Weights of a small image classifier: batches of 128.
Rows from block 2, named by matrix and row number. Rows with one number belong to one channel. Each number is 128 + 24 x the weight over its row's rms, rounded and kept within 0 to 255. All counts start at 0. Numbers have three digits each. After the name is the row's rms in percent of the matrix's.
# convs0: first 3x3 conv, stride 2 (model.blocks.2.convs.0.weight, 192x96x3x3, standardized in use), inputs 60-79, a 3x3 kernel for each
# convs1: second 3x3 conv (model.blocks.2.convs.1.weight, 192x192x3x3, standardized in use, transposed), outputs 66-87, a 3x3 kernel for each
convs0.132 096:144167140165169175153143125150138141117116126117119147157171124116145102094069126121102142113122163104140158138149122128125127174177186127117077169140119131149136116104149125099120184144138123121136143117163108102143114109159116088126125110118112134154085110138126153140155137164106095121139077129111137171128133151108127131143144129173143141150109108120122141115118139103153144155162138124141139100143145111119125135134123149085145154166131127125135149123169068118134091067156099110155133127127147092095138124110151144127136109121144131111
convs1.132 091:122140138134142155136146145124107149173098133133126144102100099087066079125134129127094147123153187134134130124120081116110099118126130087118093096105102121122135119118144089124138082105144146095123115118130100143165107119104142134130090152071133113127102107105142137114112129121116135156155130130064100139097154136066161111134131147129129125115082134173134127145124120105158181151177151140160142114134155083106128169150117122179174169156141143097089145128139147125155147166161136118138142172160120111182152110111112126096142111099130132103132123109130128113091085109122104082138144110126111124
convs0.133 106:113102098130134118142120080138150139116163124124149122158130131169139107107137138091092079127118116118128139128139108131130113111104088129140145084127152158123170170124157124096130152150137100118159099119154093103138143144135132154171129121124128136121170131089166141090150122147133106111156147132133120122167140137131156127152106127148124135137146125151117136161153122119119091137126130130164142116152138112149160133118139139127167138123128139140138140116125136158092160161131085199135132138121154142103102127105130122139145100104144150113
convs1.133 094:107108134131123121114140115137187130094170122151122134143111085152146124133148144140136140183163138185146106125134139155157125127122139132124133142102144125097138131131099149145113125110098099143151143104154146152113133141139115105164133143171170154215149110195137101186100099117129149134104132137123136137143145103144128129128171186095104147081109136144133177133131169081125155149180160105096121156133145131178127111163138086126145159129132128184135119190139118146199150109158152124122125119154141161125118127143144189097118140137156157130099100124145114128132136172155150120139129124095118120
convs0.134 099:128109123128108139158131169107094178154171151143141082113136093069074144143207202154091123115112158107134158133126104141171139140142111133117120141146130130109069144120130126144146159124128112113122101118146128149127131090127110129125125165130132115089140135120129130165149103122135128137112123174109100090102101116159130121117088108127117127113091146064130115123121131130109121129097151123135136146143127164125146104123126095129121129123114164102133106086154101079119144165186198152103145113123130093108129160140115134094138141103122108122
convs1.134 102:130134139128125140111110087117083100123115083114140105161103103111118155119099135137158149147136109133147108133111094073130163132109191150115109110133156131126140113134129089105121128117116146187067125123178126127093128148171128119145143082100063156144129109161146093129112150127093116107113115128166104176098136141133142192120150153118124099146135091073120118107116122130141162145102159139114146126126135121129145094116161103117145156147148129118161139137133146128114125109126129132137086133150205122125106143152155151178135161146178143109123107111144150111158171188092102133159111130179103124
convs0.135 105:108095128120099117120083157136127107150131109129113119125114127115186187106135142122118137115109154148146176146129132139123133138128089117155132113140131145130131149120132151092103186110079126180160106168129095171121137141167126132152115116120135093097125090100144115115131106116114090121128142137102128141128111154142150167112130093105119105136135138142170141147120116119083093157115155140123120175084134114113115152144114118114135100133122113144098145099144125133143136100148123106115128146121115123130096157074114099108120103105111123107
convs1.135 105:155149148128092115079089067110166169093147133114125132126123139112119123098073093142136114153142127160176140077137125120153140108140158093113133125141130170128113158183117136127134130161099109134143134090118064107169123147103106115140124129149136120162115155157105155139137153133141147140089116135140159137100211141102138113127113117169151121184145138119160167103143133064124107128135115122127096116122080145131155107119149113087132196128105165138097127142115121138119161112123169132124136136102126121105113124127133130151156121126118137137127144142148144100149125122120094112113152133116168133
convs0.136 101:089088125125126121126109151119113129123127136147120139115131134175171133116103131151149144151137133113110126150163155148133125150146118122150132104114106147149142150142156141163160085080059162160148121134105112072093125136136103114129145119131097095094110143147147170178067104046197128140169125142088069069124100119124142134152136155120149151118125121147129147120119123100173106154155161141116127140083094104092099120146132137135135145115112098112092139137173165120135135130117099109113115092110165173152125129075139103123110106110147130129
convs1.136 098:124139159145130126130150111159157148100171134098122125130163179147161147160177144103120131072106133127136113109138126117127151093126146140122133133162120166157135153150134121107119092093117116154110123097108132115139102108112111117110081079089119105139121082111094115128122102118126092106120114128107101146133098150120088131122127125104138176135152159140118108135107095094122123151151161118125117081124135109144120149134105133172126124129145163133155133106070100113095060111123158162146102101141095061083140140134145103095133125103098078104146154148109124143153156127141110115116105131136086078
convs0.137 094:204192163163132158076086093145152144143140091106114125133119063100092131171160136110102124133120108161123127130151104106131134102131150143135134133108122135128164115107132079094102125137107164103136118127141148130118108104089144113107147128157092093137130117120138127124139107178128156109106094119132154091119118087087088028142145115110131122154135119111108125113118122157143150124128114122111130127121161130122120116105105117103068116096133123121145162152152107120131129110076094100102135163128105142111127110111152123133137130128123107100
convs1.137 100:102139137113132114064123129068116139147109136154107118123145128147154092088120125140152152142142148160135138111137145112110150102110109107132135132134108153120106150091110076095144103090122112148168202129078070147133116107100156112114135131147133088122089059151112112075107105112124142144107110120069143166113114131055114123079123155123126170104095144121119150147132145148137131127094133117129159114074116140172162165139079157150123097107096149097101168160154126104125116083068134106123154134103108131177150141156104112154131147142126148133152110135136117140144141155151125110138154101122111088
convs0.138 098:133137098175127121161152147195135128140148124124114141151088136174160104150149101118079104097104086110147125120139159125116115157154152170136130149108119126125148109102098162152132116139121117092131110100126116122139081079094147125108163126134113113097153146084179174145121108111119133167120182102118109104160152100098129201152114091151151133155101102142149103164121130112127121130136119131094111126119117115108089080090101090121132138124098093108126159174138138155142164184180124125141161140140143109139150131118127142149108122141116119142
convs1.138 096:100133150130137115160149124128145122133188174144137193151163134097112125139116114121138138136135138132139128113120145140148122156114121141138148135124134100095113097126088128098073119097063139120138125144145130162103160095118149132157160147141091129147084103115147094151147117157161165146120112122161127106148109129140105119088086121121111092109154115149182136131125116088096147097090102132105091129110117123138134126117128133164170078127124133149114136150086149175172125110131118130149106117122135113117119092124132097069106105108139140150142111139135129136118121122190168100171122082153131085
convs0.139 102:119097128131164152119110143153155145114131126116066083127141110176115110169225163126149167110136146122129113159137111119135131110142144167120144153170182131111113112124157134124089140158149112120119148141128118101098157159145119132157112068080179162139132136124126116098129138131131124116161129106171077104147105157161150126069111089139096123139176152124116134096115146122146120133148141125157124130124127082095135117122119120133154157113122111066100119086119096103100124151173155157085068115064134161150110144137117124122105120130133143131
convs1.139 107:116155154103131145149169152150136131129138122106138117115123133109123116102116134141135136088099101160128139131137140102142153140141183159143127157182153131131080135156167148127140156087099083115123120096103163067090141154112116102090124133125151120155161118114168133094149153097118110103138152151175102174133102168153128169143173149119152169151128117132137143110147137155157128195184155096129127109141152153143158094124112120086079118122098118112068140149100098087094114138148141116082116136105125134140158118090135117108163117130088104101086119118125106083130121159127130111151164135090090082
convs0.140 096:124117102096078102113094120107127148109112144124131073163129104149150114106105124101087107126123122161149131169144148152159142120124103098107139119128131121133123169184207121133169123122160108132122110113134110100119111123089106140149099108102161161147182189131148185215150161152152153114148140101211149126157142120100160125122110132145142146127144173086107117143142128136113114130118131145141110143162127174146137144147134124139149131145168133160153132158125196163126089084112116085093116104122110137122134172131061078067125091109154150104
convs1.140 107:093115126113121158117095124185111113146146132064129146128092134104107161176128147107107115133114119110144153127137119142121117123138124123124122115102112121101109141118103156153161155124124144093081101174171182064129133118136101123120131121145136107131134091181141085138132138138164128129128147145134121153137073139067077114189128142188142148159150164149129130136156143126153165139136121179151140164143115138173163134109138159153126137124129135117132146125048170161122162151142142125138121116130152123151096141134142119125129118153124111107125140171116124135113092118128121111145125123108138132
convs0.141 099:136185136159133161078117113139161155167185120156167120142128151126127132127133099105122130103119162071102157077083068073082058093072080173167154160165101130125098152167180140133129128123113149165112129120111098097097156111117143110115115116115084101136138152169095126168132153107157139158119126161147146125114141136140128147149100085135141143137146114125122115133109100126071072098134098127162141136154141125083095105097115112124127141140155132150152148119184149122137122130099130157084155107135150125123094097111133111163116125127090115142
convs1.141 089:134150145181170125129094086130114128110124153122096136107134135089114090088106098107105104148151126144148151090133161117111148132123157070119125123120121148145131131132145181147145132117120103137126099100175095130106105137164103170128069163177111169085115168123150121108138162138121130094120124112093110154117108135124151145139148138126099118140140129171129154123145174113144151124114147102095126087106120144150122116119151119102123132143120148101104162121120119098098172128127172122144117151121137128129122090094103103109114104119120150150073086081112107126106096110088152151152154126184176122
convs0.142 107:130131104123125138123121132172105118147111172142106153157151145132106113181135097098122140119133156123138125129134124136131142121110130153170082124117085162147117097144148135148154160129144155158108152136082149150096095149156098140115108141122108107138120115120097143161139135161124140124120143145099153150102092099112101122094091117127141111119103114145142118153114120148147124134146127144148127148114129123093125102126137103137133144130084139096078116124078115118160131121167137090171142113126135120108123133144134106104148101130137119133
convs1.142 114:141121172180107129169121112107160070091134165111141166133170153103151156158161152101117140134126099146159107105119204111124166108122159170179130161131114162137140120111128110081085125144123131183154101135148121160112139119094105151155128144171109121137112147111177160093102110114125105112120120125136090099148069091137092105096111146129118114086120098105115138117137165114167163134161132150164111115104156129109131110108152139112116114085142099092089089101179099111122127145126173169138097134166140105095106131136144134114144123134132154131156141138173143109169121136160084090185140089127129137
convs0.143 099:140126064148175145094119104088120104120097128121146120126180112114169160100103142108133162101123167111123173126101162125107122094119105116121116176119099114095094115152152094088131112101154144145131103120086111110110118135163093108172077064088129137139114145194105127157137101162160114147131142131094141165117108168153119124122121122090122135143133134158133111119119124113108071086137130119141149155133137119081145114071115135111113154127110144125120130147151133145108129134135103137112126116158121122161116119138137160117092147146120130180
convs1.143 102:167186175128106143126138108111097139115137104140147119116149168132124124118101117120124104149175133121143161091134124118103108116141075099114139126129133119090122127151113139159135105158114093109073110126075113122092115151135089097123150098167100165152077160118058099127141149090098128131115124118121157179145100148124113166156156181139144160128117126139145144159150131098118123164163149116148152103098153104145143098161126093107156140133131165107133118113173161139180140120194131087157088136137163150134160149121147134101082107142093095150123136132124118131139100125112161127139141134189180173
convs0.144 102:123113098119097120140130208112132146094141177170175103132115117152130111112088132174146143157125100104109115121130088122117094180153112115121132113106138149165160112138144126133137136092078148131143124112111144106117110113108151108102124126112163144098125119076096100100099103084116138126134121132122099086152150120130170140120120114119143137097083099122140161142125109164157113087097114096106115136139134143131111156134142118132140134112121127090136154142127103114154082105164179165078150118103136130139122156150167129094121076115127108104
convs1.144 112:168124126128136130104116158130101137115122167118126153115117111144136086129164157151122118124150144104105115164184126110140102168081098148137114086136139106143132136139169129110131114139134148113116134154112149157112141156137132152142145076148107128137145098150175144110111116125119136141119093122117091180104128149151107147136122128108130132116089139093158120141126127123120124156141141123111123120129113114120127128118148169130141128156143106122113085143135141090108094091115108088112089140140110092109120134097148129136141188133117100141131090117151124112117158161147143137106132132179105124
convs0.145 098:099154119129098125138136130120121122162154136084089116154185146111112166144170110123132153114109101163148128123107122133145148126115140134133115108119140123097104124151163109098123108133147132135145144132123135123113108140127153150141123143131122108142124123112119133120069123143152099131137102137163115177105134130141161155144133096053047126174198163133147138130142129118121141147133138104117106110141124139108112123098128149150118138128133070108143148147123171122144141082129095115117130106132176152161181129130112114147116121128128107136
convs1.145 109:127094126119154113118114085131148159117139125141098149163143150123117142129133101134124120135116120134128113112147120132110174153138128174158133167152112134103117153134150116120141152180159101106114089157120150128126151137102146099100161136138142105168150134165160168138136131117137114107138108141154138148147105154164110108112149137137118130149151104107126138110117125115154154206161088131147100097149128152112160131096125117073094142143102094101140158067135090109105092117104091130116123131118130129123116126087128096130156104157123125132097168136140129088157101115102118121128135117128136152
convs0.146 100:126140163162122119158098145148122123127110148118119096121155142119139149120107165142126090153134091124098056094102100102112087088075086146130118150144143151150126128154147136126173108138127160112141129124140155148112118110110111076092097131130150153174143154135110114145121132123127122133096133116107142124177171142088148133129132146113120114127139153143158143158138151157132126141109112138137140121142126154144080162132084158152103112133132118096149071073107143092151177149134104136092072136138108116120063133129096134128131126160108104109
convs1.146 096:115151136099112114076087117143151124147119117137112069124115153059090115105120119098143129110103126105115145155135154137166158163166146171134177125129147107124139127171153160123097114107088092140128111144105116128112140166124153099104114124176157129149129103081113149116139122131115095102143136085111178149110107136098095142128151135112140166160170149113124154114102104091100086154156134102112117132128120124098122132122128144125079106106068099116114172113098177122074154127087154147155143117155102129087137083137164152134137122115149115129141115121110122106113116119135145116162169147141113116
convs0.147 098:171180155122107139123122113148120158110101088113105077135132118151109098108089063124132097160166107166174144140106098135116105075121145132103129134126166131138157136137115137160127176148130167162093149144075136164142118136112151172150129128161169148142161170135120135147127172140124105107117131130112161115122136110117149155129152107099134165128141153098123127143136134158138143110105129136143162152133136097093119115144159102111130117091104146129112171121138073163160106161125137137132124123105139137112134110080099092070109106076164181119
convs1.147 092:145084109162116109141143137124125135130126138092135106154171142099123128143149127106159154101140118110104117133130079152109096153124085121121128154132135121117101137151105136148111154143142156158147115134124127125110098089155118114155130098156118135163131113146094127158143111132123130138100104111123159114118168134137136179091071083118144063108167156150157131083109095115118088109145169133111097116109098130148129125114163120118165095146103078108127163120115134124107138127121129126152156095145115168114113134167118100136148125142139154128142133114161141101148145116155114093127156137181144157
convs0.148 102:154159150117120114119128120153122139107132137132144134164156156107126122152156140126134135126146141102116109147120126150135158156136122123148136123098105143161175132135141142123116076099091121142139133140147145141160116123105119132117125157132105100112129140129126138130112130128137106122125158136140114137080137130099093137133111134112103084090109149083116118093095112115117112187140144122116113105075090130125119126113100117112087125123127079092117112112142108103121152147152193152156121114120137105105117099126126106115159153129144142113
convs1.148 110:127128146118124142111151154115133149140134122146161123085088138129097099154160173168163157133167158141144121142112137148103102158131121181171140134130165127131157092133120132140113151164129163166152156115092132113124091105090103081153105098151152135179134115112121105103125115121103106104110093105100060107100128128116140150122118163086089129138121174153098101097077107104100087150173170137146176101116121126134114126142112140152154169126129127118158165134124132133119166159127175192158115125136148147162187170167093110150095096100131139142142165131153135150143136113129132112197146142186142148
convs0.149 096:145142154142159144134162103097128114126128153128171139113103100115146159137138134113133139107119131111122116112095092096075072142121120133123126109124132141098120116131169136133159119146141116121140136118128145142118168139093152126106114099120141110090135118115125143114110118111141107107146112115120135120110119123118135121158154117135118112148133108113122130087113131104124115141154149151159153143120151117127117108127142115099132168149174155146166139125125152130205122172169129175175175202173172205155159197161122107133106109115126122110
convs1.149 110:123097112148115104113118071122128110119094087134140123099102131131127168131112137116124149126174194136159136129133140121118142127160150123109136100125123108132142087162133101138123106119108135119145122123117123106089144083092110130125102109155132087090170119102150119112144173124125130116089121108095121093138134132140151137163130135134103115141137172107090091114086100142135112101086130137132146156151187135119132141117141124109124131082143127089095146118098156146137134139111138143141120133124094099134075096114090110107087126140088100110103102099143118145132124131187182096137118065130129101
convs0.150 100:160114107121084144176128164102128129115146094146113116099108097079077144108080068140158156174184129137158081129127133136144134159146161133098074126115131137122098133148153139139155124128132096097100132137119122113116120131118119125103171124094137152166080138177096127194124101062100119169117150142107090119113114138108152141115108118113134141118126129130143139176137117156102102144145136141140146104117118104115122097110116094106117107104112132128129141106090133150141147199185164193100106143152092111124106112152091115148102125159127091089
convs1.150 088:152147145123104177103115119127131157134173092106113111122105133106136103154159194127137156104104140154129165128170120131133082153123113118129151061102132123145140145141140146149147123146149148129093104137128117100117105140094152129162161131150070125128079148133114125101139091110144142119122108122117131139129210150162149166131144178149141121114126122075135152104114117128103128117111153107097121151133091126121111139131119121112148106109159136094145131091120161127134120143150105129137120169132114110092075122099148095153133132119135105141157159153158165146149157164132168141152123136158146153
convs0.151 096:133166167116123155144142182120137147133144157130123127130169184123117132150137138170161153132157159103147153123116098160147101144157130113138169081125135094088091194143183155148173099093156155127146132094106133088105158140116160118149135102126103113136112128137135144124096109110166123155172157158049118085133109091178168108147145128112142138135128122193154155125133127108110123167137130144159148106119134108141155112120132157108112126140136094093108116126114193156169103143148088111120122129187090147129109159103125141166146157127150174120
convs1.151 086:129110092113101137132111097129161113106150117097153111113119125157134133167125080121126120114107157104111138086123162171104113188174119123139130144152124144132116107154104131138153093143107118120132150081140148161116129093110110107087131094147134112147150126129135121158152130120111150158109125157144107100122158164096157165111116161122133119154157152076115126109128136116133154136127151170098106121116132096127116133151142139131154068115129116086103124121153145143160114150164064108121142136111129115122070104131143126118115111092110124107086113119131091077119114107178160128090133115101136123
convs0.152 099:105134115155129099140197130096091110155105058162166100094129125141087090158149111099107139111101127138125143112116107122131110177155119161118079123131095065107108122111152115102098112109080120106104143138119133126119170143081155137128159125150113120120112153119136156174129087112146148120145134148114129120165142143090137106104062108110105148167164119161100098124127116137118124109105134138117135181149163093137162108136122131128087117105105116104071135151150110083099139088097116150095118131090169151147125166113131141127119142119143172124
convs1.152 113:114137105105117081140124117117091164109102138152099140137170120179167161142131120093122130101128117094082114124106120119107135080149131179181106153135100176149124163137094117120071127160113173136156112157113134064161121115118147141099111137085089113131137154097149174151132137082164151128119113118099124108130103118127108108136132140176084076127137088114137128121137136139147132149122115121093114181135125137130153098150155149142147100155175191135174119099154153123151144110109148114123151148159167116153139156148146152142128158145139157171109138139133126122201139099089100099154118114151136102
convs0.153 105:103112147103133115118133134111130124097107117095107098112109139094082110130160152145133132134134177106092147139126118138130147119119141130154154143116094107092110126150154117133152134151178112104162105098156117088117077146127094121125102143145130115097152180172122109152110126138131153191124139147134159093153134177146092090123154166072101135126157159101152120132098096135175123111111144115143112114149173147098115142121134151096107137125088157112132130140147129142108127126085184179078139135151142117151137139143109087083124120120152138149
convs1.153 081:120110165105101139112125126141112172130105117155170125130093128116164156138145179124109119117136108123123161174177123139111067175137135162111154110094139121121137137137157128098116106079130171139095122162171105095125107155113147151140116151113115109118104110135130089106130156109153193177153131132146134153107123157096133162105119161132133150185191141125135125134123140118116087143127126178123144168141105140114133120112123147122089138123139142104143187127131120110123163121131140169148116126113136099078080119122160117185146141139098113150137157171144103100135100099108133150137118161152137145
convs0.154 099:093106115106121142127157134123158114127125088149171091128109130117132138054112125113118146144131148149107113134121125121104102143145120141155141097119088093126118102077118107088148104102152100138113109139113121114132088110167075110156087088163123149186145139132168125115106129173140187102158152148086141187153173191149167107134147161136138107108136122123121134163130136125117122131153119150127119137141080128133112150109099107137097136144124164169109150156091157138077116125087159114111105111105135121155146110125104097081180139082146144110
convs1.154 090:137138138107110126114144155125100149128136172129159168097155162130124106133113108111129074149132122096102099142143148175129125149121119181161147135114044122101112111116096124097117159123125134094102161187158123128160115138105125143174148094163138163148133122160111132139128144142126119137103124133104180119084173144072194180103116096147113070121117114149116161122074137140095088124102110096098091114059068135131147079133099124105113150134119115107123114114142135125135113126140076066086130164168092106149106118051099098131104115144086140159168163166131142153159151101090159107081125099144124121
convs0.155 096:149139123142141106143161140113098085124090163147107151129102091128128069111131132129125100136150123108129132104101123120088133124120119149105137184131142095081094133132120133153101168165096161118118155117114178138134134167162142119124131156131169186138081126171087159177133146096124143121122098141159159146127148126131147120174131129154105106135100101111077096097117121095124117121090117133148151129136164132139158105131135084098137176142144151145106165136111118151130136101155118121146139161147153188128129197105139166170121121142123106139
convs1.155 108:155124152154111091170115116127088151144131136117161136153128177126137123136114135086101118099118125134106137124122173125113149134121114089144154140145136145134141100102108134123130125105154133120085106153148110083150092137121120127127114146100077136146110150111162112082146148168136099158143107120117121156138092120108080127113076123133130117147192084097120096101097086092136088170126097132114129138132111156142142115103159163112117127111119138102123175129180139115132135119116101103105103151116158089116115149126163133152130146081119089139096119156138132109166136115162136115182130140164160118
convs0.156 099:117131120157121160163170154126142128133142154108141127121109122130128124138118138135127114161141097141104131128115142123134140188191159139101123135126168114103150133138101144129105129120102130137101115131110118127098149112092140139102132139142092094088108105105126137129162096124160119120120164100150140117134138119107090168096137146152133145126143133097105117114149107137132144136127123129108106136129118145154128148132118122111123107151136101132106119132102105140087143113109125127125109091119103117122108119106121111124145138153151149139
convs1.156 094:135140121142129141156096160143158116143154066098134116164111109144137122113109139104104090157121116073106072139150113113174104119126140130126130126123121119147139123119136134111152116124121168134106120157135138129136115118129168144190159126140099103123099098152163135112098092106100117145099124148141102143099117147173119125079093071117113066144101120132125108136161094152143103133143157132121144088133133121117148145103132146120128142116125144135145135137131151134140142120135142124145125134104063082170114087135072121129161131123130149115112104094112111098126123134132139110147148151137140122
convs0.157 100:103109108134092108137110089132138158130114147129118145160119133095158140114150154119120112121129118116126117127134126145175150163192185123158151113100129148118119128152085138160115160212114117165124117149128134113106120159108126140159119133147113127136109136132121123135096171156124114165116119162113155161110140130081097146146109079149145154107137137131141172129144145108151142117105155115115166093126138136125125111113117121132118136118126110117128122111129162152091136095096109164091107123120125160113156162137109097122134101098132150098
convs1.157 106:117119123117120116150155103080086127101134111084125120133119111145113122142114114135135144116133125123121099138094121145179107130146161130084121152083112147108132131153120152114117179158138101153103144106129129133173132126130129101123143147148136143162097155147110158103145126106156141122147151159135148109157137103132147136146115151149112106161129073123135113131182123134172109107149130145123130137131091146138124122115153134119156153153118107124106133141129132145129139115114139142134150146092109147122119117154134142150131104107131140151085092116093093090114153143134150100156137116189154136
convs0.158 099:124105162116121185086113136126129149116106126099086140112140155102114119127130116087155096103150102108154109119127107085071101107124151124115107155108120121106115143168131162152149146152153155109101193131130184092119156140144149124139145104126130114094093117128092120120130100153112133149135104139150160141144169097116113122164136075110123138131141148114097147145136118099140086103092115106123140113137130120117122134153113149130113142104114185156105173165122117102131155117132134112144136150143081120080122146093089120163088117168078117138
convs1.158 092:108100100132108110121094143141165102098130146114141155133127147130134138083095098061089107076080115122120108135133124103165121160123084125116093118152108115112128169151149117107114133143084156138127109101092139129156076116149096108125120130134092156114102135137118112136152154190127102109129125142165139171126134136138152128122101072138120140144097120110119113173106101148125106110080123134107147109107098114144134079102126095115128115141105157090111123169140123090157141100158146146184140152135122110106130183113110154101113133107114136127143147120151134154140195115135131096139145128161147087
convs0.159 095:120118101135120105140178134090094090085097124103068082140164119143127134150157180133146131100117133090098112144134102174159155150180154103120123118085100153097073140156152141121125146150125129122117108122080121108090141173175112144157098131120192158153145165160112135170140142150113152163114119163182181148151185171123146180161151129135119130122144116099103116128123108108126099166156158139154169126118102114124127134151132144142120168131150114086068131102059067092099092090095118097101137111137134118129132137151151148132163150139133126154
convs1.159 109:095111124108125132117135148147116098137161086124117123107077106112147160131106137124130158123126155110086120116096140117120137141130092089115101114119117100084049134091089163110125160107135112107135108133127116112096117154134142126103139155122134146135133130120099132123107107114181127128172160121138144151158132127124108164109121153136143118151167125129123100140165162118123136101139125110129145124142154121165142108124116121120127119118140108102134108082130131149142146113118139094072095103107121124097083090080169150138103132134111109143094113137056084109118110105170136130195121108128148125
convs0.160 105:142122120156131152147104198123105133138108144117120149127154177140154150104119177120140120095128131129106122080095083121139149161127100111116139110115133076117118166158135132139141139124118127130154112132133137124140137147158098125125134098091120135098122146152140154132136116143142104172112120105138134171093136142128118139121143146104098148134096111088112127117088147153086116123140099115124116138106151138094102142114100160118106111116110124095105111120098105121173105129143112130154111157104116164106110151085099133123125144143153139162
convs1.160 097:156111123111107116170117131101144158102176203138134177150192153094122139101111114107130153100127105081092119133165194129178146118136094142124130134091100153101118149167171135135126148099103111126132114129141099139126143105145150151173090094172134130106114138096134094112179151165145119128078129177073133112131124107134152174152116086173145133117137154107103102133156141087147150107098133165129154102119109098120114102115114112114144138144128117156096085144119145165170139129147142120128099114124141179097170121119100105103145095106130088143164108125118121114112110106137145129104139103132152135
convs0.161 098:170158122146113104178143084148171157111118131133131098146160146108125166135138125117170127136132092147108058099133132100129126130132127118104152117113136095098118122122101145147135135139131116152128129116121119119123089093115131113108128159142121140130098118129124146139114153113125135129114150121121119152143126103106142111116138148117143142138153155144125101142097106109102095134154106131122090112137113123150123138135113128158123120155149145169148152140127141125063150097081161089131172119118150121123134149145119116120096092145104133156
convs1.161 105:108121114142130096135144112111103179095073147112153060125134098136120156095135126118117108129137151167186138108117112109113088103135112135141157145126134136129156108150115128127143130124129122086149127085097130109162105108128087118131079112138138153084126131112141143071085147093122123088120117125116101133107115133100113147164139105143128103076132134173084135132157108120138113132103117087127126118114092152122150142092135132114132091155123125130150139172150130127109147137097166130126140139134082119146074127136094137107113114139141153101135140159129131071121164162136110095155103096151126116
convs0.162 101:124114087133113113111077076146115105095102124088103103150113151117135139149133138120076084142112123140119115135108120142122130127111131134133100116099148115136157132147152164161144165166144159088109125089108136091114172154136145133121188148114113108123118107112127090112167149152143142131179140087127141107142129099153161130079101174095115119105128178140139102144086105165091096117095134142121126113104127065131158091120151097169142163109123120104125114107134109150154162154154133114100101144145136138123122127111136151136145156132134155149
convs1.162 102:157134114119122111127132145089103139070095108100120131169114122130137151142184140115127120113110127135115132188166126151154086177127121089100119118134158103113112130143114114125148122140170162127096100062159087116168081140112093112077126102099063112140130125118124078075138140176135166172093116136146126115147158125179145150121125104093135110084128121079098082121126099144143128123079098141086120136149119133126146122101115110113094145138170191148163156153097119110147108093126125117120107150154143105113157129136137144116129146119126133122109146125139142115121137109123115109113103153132122099
convs0.163 100:150118157146143144099074105094090116108099109112126199111118099140122168107165170150150113130156108128139109096115121163159151158141126097103093130142131115100149124159148167148148149158122111085103106125103095148127091090073182129133127137131137107111104086143131117097176183141141137151162117104192173151183148098125121081119129136130109139112143100085123126099149129116122147121133127109100113109089126117105118114140146130132149125110100118121103139124134137110191136116099124088115094137124112141114130135152132128118099101098115151139
convs1.163 084:120160136112132156128133140152125120139176114133103104137132146122098112123131126133117102124099086103122086116123103092099158058145130060084055133120161103107126135149130092183117113122114100079119178164114078128200104123093139147122146158171156174147100134157116126142121120149160154130113122126078164167112121184093128141138123124112147124148123143177169092145146140140190141111117133135133121114106128110110105121138129127132115163134127132127136159155157121140133106098137135081109065095113117141133142149125110091094121106078095090100070148141083140160093129136158142116093099109090100128
convs0.164 099:148136149163139168115080150138146151126126150094092105153139111172157107133159160070068051067085071106115089120130113132126110184178164144130132112119158139126143103125139076114104100106099100114109098120105110106121108109118091089097180164148098140111119124117120157132138108124095129104116133151131145111143095137149126111157117151155146160111092116131140138129126111098121096153138153100111112102101100168145128163154119157142100138155148134150128089101070163162153130132113130141136131150147125110125125111118130147130121121127146149145
convs1.164 091:130139134124120144122145160098133149121103126127138147100113112111120115132119099134139099141132142128141144130145133110125121104136118140121144128122128125142114137155134125101137121075088120137143120090078169157145128086127137140149135124131147140171173128126148127119121113135131148164133127108151125140162133149137130102121158125114113130130077127093128106151138096129144133149134141168137124106124147103106079142098070168135121149150126101124110081120134142099095175156129158145110115135110149142126122084121096115092097131119098118131093057101152099101136124103171122128146130131120115121
convs0.165 098:133146160119089130132148124131142107134079079094116143132126120109095145166175120152166132120122109105129106145144136128126130108151136111106116112135107140108118148133129129102092137117135109101089129148105145124077153128108156160134140135109149166140101101113137076096134138099171148160124131137150153167110161143135138177156142125114134142102143164105142152132185144167127168121111142132117090124077139144141164107148160129143138128169141153139119108133130094122129150139134169211174143150145090141114173164141109116128121102136098134171
convs1.165 090:112140140141126164177139198135160122121108143111113164118151116135156121132136143110088115121116119134099124153107148173102111151118117149170137111094128106091141096118131096105090119123141121165105116102157103137148130096090112122164113104162096124115111099132158147130138149127131147154184123136104118131107115127126141127119103133101103113105093129124109098151128152169180185116120181128140129124119105127111119152101138142113128129112150120140136134116167095099124117122169137116143121154125093099091126158093097111112159173144113125110118101100113161106143145137104126112134147148102123112
convs0.166 105:171159095164092139092130173108156142143165155168132137141147123119144148118111133134167153162149156138132101120166165117136111098109142173142139109122135104100092112154167113162112123130108150177133142143121138151121127132115143162121133126109111134133144135117125115141105137138095085097163096103148141128151161134130122122133111098146117106082128159138141107126110156115131117148130138112135145108130114093125130124156146134143113147137105125104137108117083158097189133149153156101101110096142082127137082171121142149113158115149128120128
convs1.166 117:154086136116117146141128123096116119111107171128147138108151134118123152078078108146120126119116130125105116131121147087137142129118135181126116147155091127112095114125141152118149149123125120136140105149115116123103108141097139131111119151137141148122161133160117074127136129154105105102111107104162173196139161149157143125145140138129123147138157098096131128134117122112111115114127176105135114094106097163139101096094139120112102104128097127142082107111119132085096110127105165145121130148169156141121118170123160182141162155075166126145127076103123132100099164182118111170102115160124148101
convs0.167 100:140141166114119168124134136146120119138114107158148101166085118147104088139089088106122129120142140109130145130134114110148136103139145135119120141127133151142127124146127091153127119136145120136152127115129103109129190180120174177116157154136140138123160166118135136128192138151188162081111147139176139123111131120136140102126109113131130106123153128062103140130087101164126112131146135121140108117120104146150115119143111167170114106121168123114129176143112060080138134086100168114090122173180116147176120134142127110148103120139089122140
convs1.167 126:115078138090109086101121111122157142120098174149156114119162174101135133090120114113130131096137111120147169118116090127094124141119137120087124096126152116136164168146106137169113099131097084114176122117092111126101148100174148126146110106122144102156115132185156145134132081103159106111121107127140132136181108096153149168171189136138168158108162156146139170149191166138155127124140101158132106193122126123136126134110163140100165088157134103131141156147146101130105091104111104138111178141129093127114092155151136110133150105112148151114130109147136120142162140132188121061128136105077129133